config.yaml
model: "self-supervised audio encoder (BEST-RQ)"
hop_length: 160
win_length: 512
activation: "gelu"
widths: [128, 128, 128]
init: "lecun_normal"
residual_init: "none"
beta1: 0.9
epochs: 146.6
Rows from block 6 of a small self-supervised audio encoder (BEST-RQ), named by matrix and row number. Rows with one number belong to one channel. Each number is 200 + 30 x the weight over its row's rms, rounded and kept within 0 to 999. All counts start at 0.
After each channel's rows are labels from the 100 clips, of 14976, where the channel reaches its highest value: "strongest on" is what is common among them; "loudest" is the band of the loudest frequency at the time of the peak. Only what is clearly more common there than usual is listed. The data: read English sentences (LibriTTS-R).
# convs1: first pointwise conv (model.blocks.6.convs.1.weight, 128x128x1), inputs 0-127
# convs3: second pointwise conv (model.blocks.6.convs.3.weight, 128x128x1, transposed), outputs 0-127

convs1.43,167,182,238,168,247,190,240,199,245,156,162,177,167,160,247,164,183,180,183,184,213,254,230,248,229,210,199,218,219,185,236,210,195,212,211,237,150,153,192,187,224,187,160,165,135,226,188,225,181,181,242,151,228,187,150,185,210,162,203,182,190,237,237,201,205,219,195,188,214,261,205,186,158,172,215,231,210,197,219,176,203,201,137,177,242,206,167,258,212,181,173,172,190,229,169,184,160,201,246,199,196,188,196,189,246,167,201,115,209,158,156,217,183,220,193,186,189,189,193,268,186,173,205,188,272,213,213,185
convs3.43,181,163,192,135,207,193,230,217,216,269,182,217,138,253,175,226,223,175,224,165,189,144,194,201,174,192,208,192,201,169,182,221,209,215,214,178,235,175,212,117,225,177,222,188,196,246,200,170,181,176,172,178,223,211,207,201,288,226,208,192,159,230,257,210,231,227,200,195,211,210,166,145,157,235,145,176,231,198,186,193,194,216,162,161,184,200,196,166,174,218,160,205,214,237,192,225,193,155,211,193,160,209,131,179,185,195,209,146,245,195,161,270,249,209,229,182,211,201,220,216,186,228,164,228,222,185,190,175
strongest on: voice: female
loudest: 250 to 500 Hz

convs1.6,238,211,223,161,240,188,238,254,224,196,224,213,237,170,248,192,256,227,206,209,175,223,178,179,164,179,210,205,243,224,165,193,215,240,224,192,204,197,294,214,237,189,214,166,209,246,198,158,236,163,198,175,219,171,206,284,188,209,199,167,211,168,222,228,194,230,224,195,188,229,173,220,219,212,225,206,191,175,210,193,212,161,208,213,210,228,176,160,180,251,216,192,249,262,221,215,189,193,212,184,189,214,205,206,202,245,167,192,197,237,107,221,220,170,196,241,140,275,229,240,210,155,219,205,183,215,224,218
convs3.6,128,178,233,199,200,221,146,223,193,241,168,211,198,197,223,223,195,239,160,220,190,202,176,225,248,203,213,214,222,222,167,206,220,210,174,227,165,214,184,186,175,221,180,167,198,195,193,157,210,175,146,140,118,171,236,242,201,172,125,208,226,186,177,188,205,194,207,145,189,185,175,171,212,194,211,202,208,215,144,191,220,151,210,174,248,244,228,278,216,174,182,223,219,205,173,201,215,175,164,156,198,220,148,208,132,166,182,196,208,221,213,199,229,203,177,259,248,139,190,189,182,209,191,182,208,230,174,252
strongest on: voice: male
loudest: 250 to 500 Hz

convs1.46,223,205,239,168,166,197,239,202,196,209,176,222,248,176,194,135,215,172,199,210,198,202,224,195,214,216,204,189,180,187,222,219,188,224,207,196,178,207,208,174,205,204,246,182,163,177,161,184,199,180,211,205,233,213,189,220,213,175,211,227,170,199,219,212,150,203,201,211,201,152,206,124,198,201,221,204,132,198,201,249,197,135,185,197,241,232,199,250,178,250,242,176,199,241,222,177,171,198,235,242,182,204,191,186,223,192,194,176,213,183,256,210,228,254,228,220,308,218,187,167,150,208,241,146,280,188,262,149
convs3.46,241,172,152,181,216,197,211,206,192,202,221,226,172,273,220,254,222,244,222,186,191,195,169,236,194,172,235,180,190,216,187,221,229,158,171,239,217,184,204,195,191,197,194,196,196,192,211,175,223,167,204,232,200,245,240,220,210,215,207,146,123,171,201,227,212,209,227,189,214,198,214,200,203,221,206,256,216,184,235,156,210,214,191,237,149,221,181,145,218,179,137,202,159,158,180,239,148,197,138,153,172,243,194,155,245,150,221,168,225,173,200,225,194,202,217,243,145,237,192,140,157,193,195,169,216,136,204,206
strongest on: voice: female
loudest: 250 to 500 Hz

convs1.49,253,146,185,224,190,177,211,197,200,205,204,238,209,217,189,185,178,194,229,196,169,175,182,270,212,196,247,158,218,183,186,204,232,197,181,166,182,195,198,234,177,160,263,178,247,214,210,169,167,234,206,236,190,193,169,212,205,150,215,195,128,195,164,243,213,142,227,191,170,200,195,173,263,179,232,183,193,174,216,228,206,208,200,264,196,215,183,139,234,201,213,116,218,175,209,181,227,270,215,139,214,167,188,190,203,162,197,185,207,172,184,208,186,231,171,182,237,180,166,181,232,183,133,192,199,161,199,138
convs3.49,202,239,154,238,177,171,215,203,213,161,173,183,182,207,173,224,149,170,185,199,250,199,191,170,182,216,153,178,221,199,179,191,159,175,121,252,227,204,171,244,223,140,210,243,175,154,199,200,198,273,163,189,155,190,213,231,210,206,207,188,213,191,250,230,200,208,237,187,226,173,211,184,214,192,240,205,224,255,210,184,243,212,158,237,210,160,188,233,282,216,195,185,208,146,165,239,177,199,222,188,209,204,177,206,218,217,204,215,277,149,216,237,152,163,219,251,171,216,186,194,198,204,259,205,215,189,190,197
strongest on: voice: male
loudest: 500 to 1000 Hz

convs1.34,211,222,157,285,217,182,209,228,206,189,204,214,209,229,245,243,218,190,191,207,214,206,181,192,175,211,190,209,228,175,190,222,227,162,178,187,192,146,202,167,241,235,175,166,217,246,197,180,198,151,195,128,162,213,200,237,210,256,161,199,162,215,181,192,198,157,170,187,166,220,239,187,222,185,239,208,196,192,194,154,222,240,183,194,200,201,182,155,190,260,223,168,256,286,256,218,246,206,191,226,185,184,177,243,201,206,163,227,188,186,154,139,252,202,152,208,131,234,210,226,195,221,190,226,218,197,223,187
convs3.34,164,207,193,188,184,227,283,217,210,204,208,214,225,288,233,212,208,129,193,192,241,240,231,163,176,209,220,201,193,213,286,213,222,208,231,199,160,190,213,179,168,179,219,170,241,227,199,198,182,238,233,307,201,169,171,167,202,237,213,215,204,193,236,226,209,218,215,254,240,201,205,218,210,223,186,245,206,202,210,165,206,257,236,192,154,186,238,224,178,229,201,165,202,186,222,207,176,176,190,231,197,228,196,169,266,154,248,181,206,200,163,196,222,189,180,213,171,227,195,161,184,204,257,200,217,200,239,196
strongest on: voice: male
loudest: 250 to 500 Hz; 500 to 1000 Hz

convs1.47,211,179,193,236,184,237,190,194,178,231,176,210,197,214,224,196,228,235,199,191,211,176,177,162,297,222,201,181,151,264,242,226,162,266,197,212,262,216,306,186,198,183,210,203,225,172,194,224,169,215,201,166,195,221,136,202,188,157,228,184,234,234,172,209,235,209,232,180,179,183,171,217,242,187,204,193,148,181,188,193,210,197,239,178,203,175,125,232,172,258,209,195,178,231,183,208,211,207,166,194,175,171,156,199,232,187,212,237,229,176,139,203,193,247,148,196,224,202,211,162,222,200,201,242,210,203,187,216
convs3.47,181,246,181,260,158,191,175,217,249,198,219,158,195,200,187,192,184,112,219,179,215,211,166,130,208,199,159,173,200,269,164,155,231,140,209,216,191,159,206,161,211,216,201,183,225,181,209,209,216,170,245,205,229,155,233,202,214,176,220,210,184,160,143,214,183,187,195,189,192,161,225,218,209,227,168,241,154,220,185,208,212,153,177,168,239,211,160,212,234,222,186,206,160,201,246,167,224,208,205,288,220,214,214,208,186,174,200,241,188,189,167,157,176,233,213,182,231,223,215,215,196,216,216,141,229,200,242,255
strongest on: voice: female
loudest: 4000 to 8000 Hz

convs1.13,117,234,230,178,205,239,169,192,202,231,149,195,153,211,178,203,133,206,175,178,190,228,201,222,185,211,195,217,193,163,174,207,218,204,192,156,241,190,174,200,183,210,179,184,217,163,200,238,219,182,186,252,218,134,209,224,210,203,179,212,0,170,185,222,206,209,214,211,210,193,212,218,233,211,230,178,218,209,194,206,196,210,199,175,195,178,197,180,195,217,201,195,230,225,208,170,204,169,217,218,189,225,219,212,203,229,201,211,190,201,179,246,225,190,165,223,196,211,209,198,207,233,204,199,233,222,212,190
convs3.13,208,251,219,187,179,229,229,201,214,210,156,154,164,199,211,136,221,202,258,119,251,182,214,211,207,191,208,176,206,214,185,160,221,178,229,178,159,191,216,204,214,201,200,200,246,188,185,184,197,139,186,188,189,181,208,187,172,195,186,183,219,201,145,154,171,251,187,171,183,227,201,189,179,180,218,207,239,194,234,191,154,186,206,206,226,232,202,199,155,240,182,93,180,188,203,200,162,221,181,204,143,203,165,137,170,167,220,244,245,200,237,152,241,231,209,173,223,166,150,179,192,177,192,264,184,200,165,212
strongest on: voice: male
loudest: 500 to 1000 Hz