From a checkpoint of a small self-supervised audio encoder (BEST-RQ): widths [128, 128, 128], 15625 training examples.
Rows from block 4 of a small self-supervised audio encoder (BEST-RQ), named by matrix and row number. Rows with one number belong to one channel. Each number is 128 + 32 x the weight over its row's rms, rounded and kept within 0 to 255. All counts start at 0. Numbers have three digits each.
After each channel's rows are labels from the 100 clips, of 14976, where the channel reaches its highest value: "loudest band" is the band of the loudest frequency at the time of the peak. Only what is clearly more common there than usual is listed. The data: read English sentences (LibriTTS-R).
# convs1: first pointwise conv (model.blocks.4.convs.1.weight, 128x128x1), inputs 0-127
# convs3: second pointwise conv (model.blocks.4.convs.3.weight, 128x128x1, transposed), outputs 0-127

convs1.52:157142152146135006148153107183118212077140148142098151141144138140114149110137116146121174105127196128125172121144157118169121127144131114152114119153146104128108113087141129123113164168134126097187153133136139073106072128175136111161118134137120099067084188137137111120147112148074255158108138156140137120126101139137131139132127167094175101043150168127121143137079103128133105079133
convs3.52:154183169094118196176141108154189062104128159116134189104116139161207118153168100123131139150091111118070189141206183128151131122151150099138157175077172086138085119101178142114147117111119106090097120125150120183149129171128143150134127117077139099141107095200174122219115087107092089139176145174130138110149140142146115115123126115142081138179106112128143157115096138118109116182118
loudest band: 500 to 1000 Hz

convs1.57:157122159050075118109099129116130138164154095135162139236164118095146088143111153119087114182131147141110139182140108111147163100144145141123080138169063166117120152096090088115164201094191131121126096122165171145133179138117085087174125086135119123064167163128151168166175098123150160152139200104090085115095112109165135115147132146109147163107114138136128085095111097182141146150186
convs3.57:183160122163153172099148146154122086086146112144112165062045140163117090097131132074140142108120157095093186169129160127131206133102151106147151152113124094121133179151063153151091120078141120106046070148120143120123134134143129137167106189164139095216159097128140139134111113151110058101096096133124087130193116136119125096107117143100111069099149101166166115116124055132106149148143
loudest band: 4000 to 8000 Hz

convs1.68:134123143104143073090055141100111156067169146102148139123165118136126148182117099150132103097117145175100098154158109096103106093148115173127087100100148112099156099171121134202077132115141099224171078116146101209116148164141094134125093080124153118129073144193139129139081133100170113109131145152116149122119150173115146132163082131094172131127094132166146136159152181085027108113126
convs3.68:124168096148071098157122121124115144123158118145102106138169141131123156147121131105099126130168080119136186121179095141117140126145137152125069138112106093132044115108099136116128188178191154165157116128094119162122072123178142184138104114158164145099191118098179117155090142094154120137100139062107079054140133206069139121131063100129176136120138118096139165107125112097094075039108
loudest band: 250 to 500 Hz

convs1.121:177159125143090091132108103162108077109161186151112100158144111188128143128160137163075161115127121086147096150105099145127111153143152162124077123131116088138115127139160120132078248146138091147037102158155134139129191151093148136184145117099142119108077120121173155173128034101090131061134089151141114130131136131051119168135124087101079131135120133153140112115131112083093123182108
convs3.121:064184113099136074128100125129154163162054119137116071203129136127086154139113168104102115100117009151182146129114080156134193132116082163097122157125122147121011134144139130144109131110139139081127123079106126112117070117139122146147138170161115111133131135125175097119094099099102122159158069098136115158160072144117107121164127141054185088110128102114155145119116126156126120111135
loudest band: 250 to 500 Hz; 500 to 1000 Hz

convs1.42:129120130153097115122157146102140162133062159127198115145147119132115085118080046136095139140120153114129105140143143189157174119151093121109152105122091098192161090132142136107110123143127119152146108118143112176128076153155135157085084096152146087189087100146114147118182126131123141154150117173165132179146104131110098128155189166136131161107255079140149110160199154161073137139128
convs3.42:030124136172123155104124131138122088148077116142199096119100162126146114175135064095108050123139164122175129167093131133143121107123131095155154138106190181091159102165124118134143127093161135109164108081161080130124133119096133135139088137105125153146131172142093135153060176154176120099083110189070091167117103134169140135155184077108132135102084153189160087107114139183149128067129
loudest band: 4000 to 8000 Hz

convs1.79:104121108089141146103117123094134144111151115106096146186192162033113135160155171067100115163121152163091115139116134145084109152120099129138133135128113092106121093124070072134118076117117115101101112130141161091144137043157136096122124158148149135163145128159083130174114175206127110092117255119119070089159148114139120121130172111135097147141153117097133210131112135131114114076131
convs3.79:146112151086116147108156095111111115157161160115159104161142063234081140119127105110149137108087175115150128098106129101142064120106160117187122104121073128134125111109077166102162115101139138071144124120138130243106135225123099125115149136143148129128149140133153150076147173164132138140111142128122137140108113093186171139166135124120128106078107100093156066089094215116166165143164
loudest band: 4000 to 8000 Hz

convs1.63:111131151079153146129082133075144144109087166139123227160100119059144154185194160170117123132100109088110089208145139122122164184101137134101183172128161100181101095000166101114154129104144146101123100140149122178121125112151094166122103117115132082152119106155121157165126103140121126128112160135138129150125168135135143099113094142154098137106147154150139137114113128146099147149117
convs3.63:192208144073113177085071148180181139151105106121149173134148123107135146056047127121121169148129118147144116145165161123116106090134203121099081121171099138076136100087155192159129128109105074104126123155086139153175168122164132118094125112088121111115104179162136142157056149130118128133107094152118179123122126111117160167106072131129114111143133114119133103148159135152094180161038
loudest band: 4000 to 8000 Hz

convs1.33:149088178112104127096156163093146116114145090160130121158146127139133169109121114165109090179112173175154113192101113188071161085156156110087119121129133122182134132140116100134138161122114145086078110144142183206108092114165114112105117108117113095222134101167178116160146168098180127132123119102098139124139119089167106120124091197097100135098151160163137101120103183179057130207078
convs3.33:158149209150196104125143123152099201136134116086147127082098158160093178162122130101157129099077103135185115123107098088216128144156154106102128115139119182092190122147167122049148181139182091128152099085117140137099152127155109207178129120116048113100128197135115082121106120137182137157120085140162140133100123130115104141107109091123152142161132159146144130112162124177083138105138
loudest band: 4000 to 8000 Hz

convs1.41:174098145093086116125116190143075129116149114154115155101129177129119172159137149150127127091070124100126151088091135095083155129122135112144165146168142137099149119091120141092133255135109159108121121163117122113116121108174160124106081106150114128174072174124156118121153068134221063129150159109103140101138034133131110079123166117061148109190138135140104125155131097140099131122086
convs3.41:178140167077134122140086120081115150144120178160162152162170178120162168163092094142150124192117133124113108167142076141105174096077133124115146168160108112144167121150132129136117192137165121113131103151121127100119125128093161135133126118147120115133202094080146173186126172142255124113144167116121089189136155120095138161135126132221109135114137117146149096097111112159107131156118
loudest band: 500 to 1000 Hz

convs1.51:166148228115169156158086071163115104119188141117158120085131117197089069128144158123081155124126129147129097100111110137096084112103123126108155133154141190111178149120115146115119160152141098142166164121173052158109139126138117083122173087135179141089154172161207089139087077139167050111166113135079131136126191123131126117162154135060106134114096103161114115129146151159108134119163
convs3.51:095075067116079127110093141105094108157159178089124140140075069203161125124173151111091158144161171124095183104123086168162098099114117154095148175129148116132104151170147142128147135139109150151124176166131176104084182151149101134156166097124127190071121180145051128103114094118069098176150139120140130110095124147093108170065091068079123121086134145160171115122106169137105112110149
loudest band: 250 to 500 Hz; 500 to 1000 Hz

convs1.76:201109127106108162123125110089105143116135097135135114098140108118098120165196091137102163135121056142145125099083153166142089188145094091121098172069095133162113183140137105176090247085167130141097096086139102152114172129106148111171130113149176105135166164169181161186138108144090147103160093144125139139122084129090133123105132125100027176168143152130132105160116155101137132133124
convs3.76:124164166086101114143153126084083163085128112101169111130146153149084112138098146097141106112116113105115165159127090155176139095137150099068128192153177081110022107049140128077130198129135132080146138101133198195148116070109129135109110126156126120080100182111172132184123100169074128155121100133128133139132158121148126122152106144128127117148127095151107111080068154183061115160149
loudest band: 250 to 500 Hz; 500 to 1000 Hz

convs1.114:076104129084173128141115073141084112113070173128175096133139168139155112087139132163088088126089033072092163121124112126098141127107173165110168152123081092168140108122178187126142176145187151125168157085167068124143134121172170153184132150123101144163101123161096153151135135115118166116121146174121120136107155091139122101152154149128115163088113150183119203135102162142130034153115
convs3.114:112136135168168135131124059138137141146218112161128172128131110093092143065125141118117126121124106104093097159129180114093093080115103119142140131115090138132110081144119168126111126140200163078179105098156173075110090145146100099131153163156192141084136107154130145116069106120061138124099128090091134073149109196081080087107101144118103074085102125181063159110140113084113134096189
loudest band: 500 to 1000 Hz

convs1.106:119168066089137160167153118138090164169149122166170094088150133133070149140141156148081170152132147118110155117123118176190119116157140128114151091145122155112163125150151148111144187104109139102203118111114164145128198157132048105149158123102125145161107147102148143114126185098145115159107132121056121153194134114093111137077164179060181134142147102108137109122124154122014169104084
convs3.106:125129164129127045078174155129142131170079128104088134137075102119151141160121107113114113148068117167092137138145201085125101159137138112077120115127150101108098107089108129096164122074133133055193071150053099109090176150170067109120164114145012144056134164125149123125122156098170119122149151084152128087120140109141136142088153107108125157105123164092141154152125094086135145111135
loudest band: 250 to 500 Hz; 500 to 1000 Hz

convs1.9:120113078170195150110115175136080131153128101138152124068102086134129145200100141158126124114151122094101121122148116096132100098116112155102169151123101099129103134149187137145124157127148111156117157118135102171122128100126127118115135134139170175123151045094129120185117133195068084153158091134161128148148201175078118114141115114037223122129097102156170113119156196114065128161073
convs3.9:147105140116117148157163123136089194166110132207166175117182144155140182161151209160126131120168148151121109148101139147096134138145198177135187182106078111103134181132130142115134085185093132165162094095139172109140155151115113130079178144169144159181127151059129175090108110114072127147121146177115115193165135211128116167160137167116158143127097137134133112158140130130171157114141
loudest band: 250 to 500 Hz

convs1.29:133120070167141142135180069104114122120179179122094077144151123094127178076132087077154133143114127113128165049189111142095153149166109127160066177130108075087139155177114089134203162135168109165120114122149127137116086059145123147198126165121096106134167149128132143150131142131126157121132192143126137101150121116145131170155137175129128138152015076135143156124068139097135149140144
convs3.29:042118129127105124105136118166134183128177161113111110138180190197113143120066126103094077129133206128063157097122127089090074122130092136130126106151160171118091144071142171077117127105133124135152123101069048172155177187142145136092111193134151118156160180135151148140076169142131151116120127129124055150124145113110158116170112197150132111150093137126117152156130101127097160114154
loudest band: 500 to 1000 Hz

convs1.87:067164097097095128138086138079096120161081107103112147093135137127091164155080052119107128145091124132144110111163059121095103130119095117066124136171121111086252127158062153108169164152123127135178129211149164131135107127110106057116126127132167130167155175131108100146131167125101114121182104133143203160155126113090132159094147140097148173131124110134139178132172140149108124125174
convs3.87:129174169061056188115126099073161116099153083153135087217146153173124112089081144120172122141174151160071163119120065128101164106124129147123096119124148147141079164121064095166107078150122108062118107128110129120114132127156158127175134090090162180114121166118118124153144176150139132132100088156154092149060165125159125102116192150117152088097125136144199126121093163141104163106158
loudest band: 250 to 500 Hz

convs1.45:094131146142136173110118066101161140071120127166125150101137079135132106188096113130110129070126160114133113132178175134145158146112055131116153171179136088150135140154128131144108211079114146120160142157157165131114192136096107158139154100123136128129049152140157127125121227127068153138103106144157114129081066127161092120121160130089166126097117107105185191130132193087180173146092
convs3.45:132143124087052163130155102149080170178121113110125108107140150136157145182159147132106116162129111141128123195083080138154108108213078219115129149178100103111116203119126129110086148133129162148113110094073200151159186155087070101145165157185099105120135121108126153108131146160107195146110125154103116129092143160109117146180146121119138163157156164174154089189145153091092112121120
loudest band: 500 to 1000 Hz

convs1.26:103123143166102114146139091094137096151183123122192133182161117118150108090136140129127149120135212146122169134133135146147126128100125147116174123032117100144146146115092083117077073139127058150126148092142112193126122086097121139132165147120124119098172116120071173123144104124171140166137118164151139086039118091048133167177130084062136126063056138125127122156118155102164150161093
convs3.26:167126134193152041167147108115090148124126179176153169137176167142054154138133160132148139110147156107182103217142137076186185140133058094152134124140105138093164167142118131139062172165148147123140067111141166146145134106098119161123117155142204137112157130103134106147113142142139114165138140170133062122180147149144141098182086181157119140144139127115092128109150125103113182174101
loudest band: 4000 to 8000 Hz

convs1.27:160084084125099099127130152116146095105168088124112133211140146077138072130135142103132072162093093140099136097179086128092137108171155124159188127146160080141166108127204096095114133100119181105121131119139128131098104106081141114141151128136110129151102102171107167078165141152111177152132065202120145137141085124152156113168139087095121091165019126126090140085188120131156118189137
convs3.27:197162120076128112210117133111076100145124168168066134144172116164123134176140150179086131080187178149121138122130129106153148132094173118111171143145083131120161144163148103207122050120071064136119112169176180097158129113129193142121137160171169140110135123125119144122150121144048120131166185083132145162140116081157119161150152090112120145132114173100126093128121137117148166095170
loudest band: 4000 to 8000 Hz

convs1.44:085124114102143119107162216163117112133127108105170171166105117172119172069131117151143150208135105093151145160118077154090128074184137115151139114138132147155186136165058127088165104148140127136082126121103132174123139160130137144071077097151117138185136103143111162130160208151153109119138167112148152090155131157132165180167084189137134127157199112098144145091157157159045142130123
convs3.44:145127093118126156170148148151078140115232153086041133105107120172122206056113075155139161144159115109123092126126181153130091111156144084110123136107118098127162109128111134091132152150129091166123154120143129128179172082120094121130129152079131168116085157192076165105179157115144148107137128151137133162159184136082137165119117125213130091111216129094092152123122115123148134144178
loudest band: 4000 to 8000 Hz

convs1.23:143143102107160128130122080149108114153154194163097102117121096169100130093128124153147103163110175116107127095150067168079138110176183114128135141161149166147106113117164145148128167156164110183128140090136150172106182134096134141146163115134130147078149207104092135170121126071091125173135076106119139154139107062108090037134195115128129103122139126181171142085138222089076150093098
convs3.23:118118124103165138117031090166091092127126132118082141118144115121154076138186091123144116189127130125129189132133125127106145112104131074176109140086136101156102179137166146184104092149093156092091109092155138122154044099092154128141157141170136147180164108074150148176127165132168078161133151163114175136156073192143167166151184130133113116109193125146151113113122166149167196165153
loudest band: 500 to 1000 Hz

convs1.96:107112112064103160123071115137080134069149143136151102190133129139095078136130186116102117159098148160178152147085092146081129094148103131153091135168137130168124159150134086120121166097102169132040183099159121255117104103137136129161117092171140088163192101206143088151093145074140131110091120145122163136130157126139122128140106141105116134114133160160125142138127163138127147146092
convs3.96:109135115115091159126125127145128140114108103079181163139110109080124144106139134097128141160079098134137182163114078145068149136151121159095162144155098205128151176070147167047085118171133139142163093108132147079098160099107105145074082159173081154131091161111115106084150130208075107126050139126128108127158074125181135143103072135161145180111137106100169111157116099172124078161149
loudest band: 4000 to 8000 Hz

convs1.67:096108141145113138099056114166085202126160146114089119161118104141106101087146104142095120079104134092082089153150215149126163172153086151107144151130117140072127176119144120173167114118158106156107176164144172117098209168125139078113132118096100125083158142160109138110150084183189156146119161125126153126140175141127119091147144072152095127134116094107155147149119168214114141106212
convs3.67:089069082129184176123111108114180094077165128100088130117085126100127122096135114192090129140108188162133122191153017112143158131108137125175147136070109128155119167107118126076152123108106158134145165098114152132119165132095079080144136107096194116081109128110107151094099152081149123106146108141077104119133146162114166149112143102136089136114068122133133090167107224154076095097146
loudest band: 4000 to 8000 Hz

convs1.83:096148140090114126107108145167092100109148116109192186226134147118137139146171138116138084102129134089186090129138155110176215146146148145105127179072104154147131168116126120091109098113127102115116149163113127081142148168127180166102138147110128137145176125137102180141119100165130160189121162125177100167138152129058186098110165127012132118128127118194097088143127126087159121148117
convs3.83:038141086131152104101113151115113125121149069055129125073150125094171168142143049081162164088095085149080154161170138087168156190094095128122107167188111124183092076132086111107131136129089149090106117118082128089116118133078116123087132148122133162105141141124124134075152103115130048119088144103118120110129049148115146180126178087118128102102091153146094127137100075146124127162127
loudest band: 4000 to 8000 Hz

convs1.30:188105139084081122162128146068143161089099142146134133152146119181150122146102070091147183140097112167153104154121067141059097167111052147118103146061138131158185186167116117142157213109103126156136128093125138166146162130088147113115133103104154148055192142151148160139090087157070167129176093138156156146159118126109119128147146125123081104118101137118117113153119096126130153146218
convs3.30:115180143156128041186103127126043128072107149103149132128194132164096150130166138107126174122100098104171116127148146138150134092238129117142124137123115121109064106120127136117152092149144119102135166117195105063088134137170185198093114115163135188134107114149145127154152178111101092178086106099154144140154083091108103176096117139147153118168083120149127161066097115139109127124148
loudest band: 250 to 500 Hz

convs1.54:146126096083087060158178072060186183085150170099099111107130139112134177089124100155134113094139113144144152118140179119145111085102125113156178081087145105164139163161155142136146158147133102158172159120106145206097111116109116123124133072139175171152094169141173150111124121128163082153151103178114129149140118160104139112154146179131132138133106134131120146110142240104074123107035
convs3.54:142058204118115108131141150139043136098121096165151088135103143065068154184137180118156135107141120121104155180187115124126098158123160146096170092140165106082057118104113140110122105164114140130124070131167133160090128135180199115173126169212150154158118098182103161115195152109128154118124124139165114129142163177060077110122138131184158121158122153121116141118137099123129112144100
loudest band: 250 to 500 Hz

convs1.90:114184170128083083072197089141095075127143145144134141151158144165069088105171129111088153140143136103112141096161093155143132164166147072147166126106163118095051160127113129135126067148153115101154164065170070110130191088103136149145139176138132144085205086171131151095136119159083126150158113149121146061162131149078166133094104171106127086150077114137117118141153171105126133169152
convs3.90:106118198114174140105109117163091119125097105105141112143124145136153163103066085163168141155172119093223130101126106127160168075159182149131118140046173175074139076121154104131122120159156111122150152110148126072080159160180155133120166118101073093128162152115141075143116144083135123121077118189106113156098079134162113160160147161148157116101072108149183125118188077172137115139119
loudest band: 4000 to 8000 Hz

convs1.58:255122077096088136126152098169147136142124136103099122115119090150086090152143095151077192146109138132122131124129119102123134168152138157139144152103099140144075120160182133125120255119151138130103100127113136135090137123174101122175140157126151111066133142107124138147127046152135085100178132146100131135139152146193117153150136146117103130149152111074130093124127098105098135133110
convs3.58:112088185062133111104103134144093149144129128125157109138137136140096144133106138116046121129112181128191102150185121123138130148134121126183158097083131107121133115167073113185122000155129130114163095089150158122098191140122119128134167134128109135115125113079128105144148204117137142140106167125108105128109093132166140125138162148087166182080097101155157109099128090176206136107168
loudest band: 500 to 1000 Hz

convs1.116:091110138105128157110110096135136120123154135123166112192115110152159160083145173127135120154121175140116136144139111108180177197171136138114132127109091178096175126092096139140131167114166115109133117138133208121117130095138090089159130108144120108119168204137120133122097193193161103126078158132090054091121163113187125085176210113099174162109162113101146081150103112196139174098188
convs3.116:181076109089181121142089107113062075137130163130115073185106112132094075172105067144185145088127102113159121182112103158149117131090098072149124095169108168126149116162180117092108127132116148131151150149174130098143115138157109139076107091148161107115117202130153140109105113090190142128153089126144189119202161086160131180130167149170113139105151141122117100135058191138156081119137
loudest band: 4000 to 8000 Hz

convs1.101:108036146190119127110186159106068102122132144102113159165114110122096103096115095149180135165121130102163149133102102148091077128174120096114088059123137150106105131114089105149168110146121096158061138125124144151127117123121151103078092132130118148138229152142150152113148178175135165193175143117146177080179113109088072139127111134068126128123162155129156125144130162115052187142083
convs3.101:075111101162195118129162113117146123148090128168136119104179112066131109147136150129102156134092151120103115175135114158135062164101090098179122096194143141129122141011149142208060143133095161109182129144115138142082134148082092111117150138158146064083140134115147158130101087135095147109134159126115186083162101124083081105145131162084079134161067119127133081179132130110110092124125
loudest band: 4000 to 8000 Hz

convs1.18:128180172157121134183181118071117102106137156144113115228112147142126115105142149153175056144119136110134171144139113134171178121129130129100107167059078136179116113134102152087145119146132137124082167142130107139121082139056125097116151138111090132129106143139065221164085126089137110191161147088143146119116067093135069123162135111061095118122068127120140100114144107077099151159096
convs3.18:069135153088099093152116099112127163092145076057150106057088114114146155091146065127141148156119061109114091081112133103123122136141151123121131144032078085155122115113017125064154131165144117126123141114156128126119129129154135123077143146026144138089126128088125074142116081116118095115116136131169090113141101162131153080098194133136175109137141175151101125176148126106136118114153
loudest band: 4000 to 8000 Hz

convs1.97:041119170106175153141160071050150125128118103114211121205119120083153117143140120120160111101134083124121149147112180158154174166092119147127159148153134097096188096128164150193183173138142106119081097179133164171130078170123129174130147110110098137124104130124156131121122113179122194158112146136183108147102142112147119080125138099066175096162134109129126159113142149192164142177142
convs3.97:116057120142140129145136149144150181072133141141120167134129095088170106076122139161124129156144194140175118111083054124128138141189153101122163092114104153149115104128095138070071062095137110109121166113149116084134190143103131142147093178170142149171137179158097130106131181099159099189119136127040124127072163116093133144139130149145135191097170062123131117182148135193120148126160
loudest band: 4000 to 8000 Hz

convs1.127:138138091136074135173093129092080142176099204123064142075110096147142182175100100111117117152133154096139146104183041106123123173132120136087046140148125122095182096134146135193157160143095124157165120132076101167122170168130159088141174121118104159067163137135116168169130154100100199113129153134081104133129079161130179142104127119073147126143089098133158157146095146087109119106123
convs3.127:055094083151113090164139149052167122172061164128127145130149116100096120088176120147094126101113085141112174172149147134128110207137120139126178127139123122108155150157130143127117102162084160144088132144175141125132091122129131128189177121118126109156120087157134097075161083101133069078140130195123175113170114175092121100164065132130035117084114131096107097153102104143197098153143
loudest band: 500 to 1000 Hz

convs1.117:161113137109100116129130060079133131125157067099188110142112129102151150190171104128086143093130155106157127153142123133140128080152132131120153099136055130128158235132099122172097097135154116255131167163114152114141134125097141160109103110102160131128065205184150150125116124155108146124131112083141109119097134193143136144128096130114129177147158159117137122118192124167072114122127
convs3.117:167119116140131091112096133128129112123123033165105143058147115148106106098111124128144098080164110118139129139199159143157109126150156122104159139164127087124077128095180148112140105173159139190089132173188125106111081130152138158233097098147124102145172078103158125100175192113169139109126122104141143103123126223136169116159119102141113075114135076088109116126157080094123137073081
loudest band: 250 to 500 Hz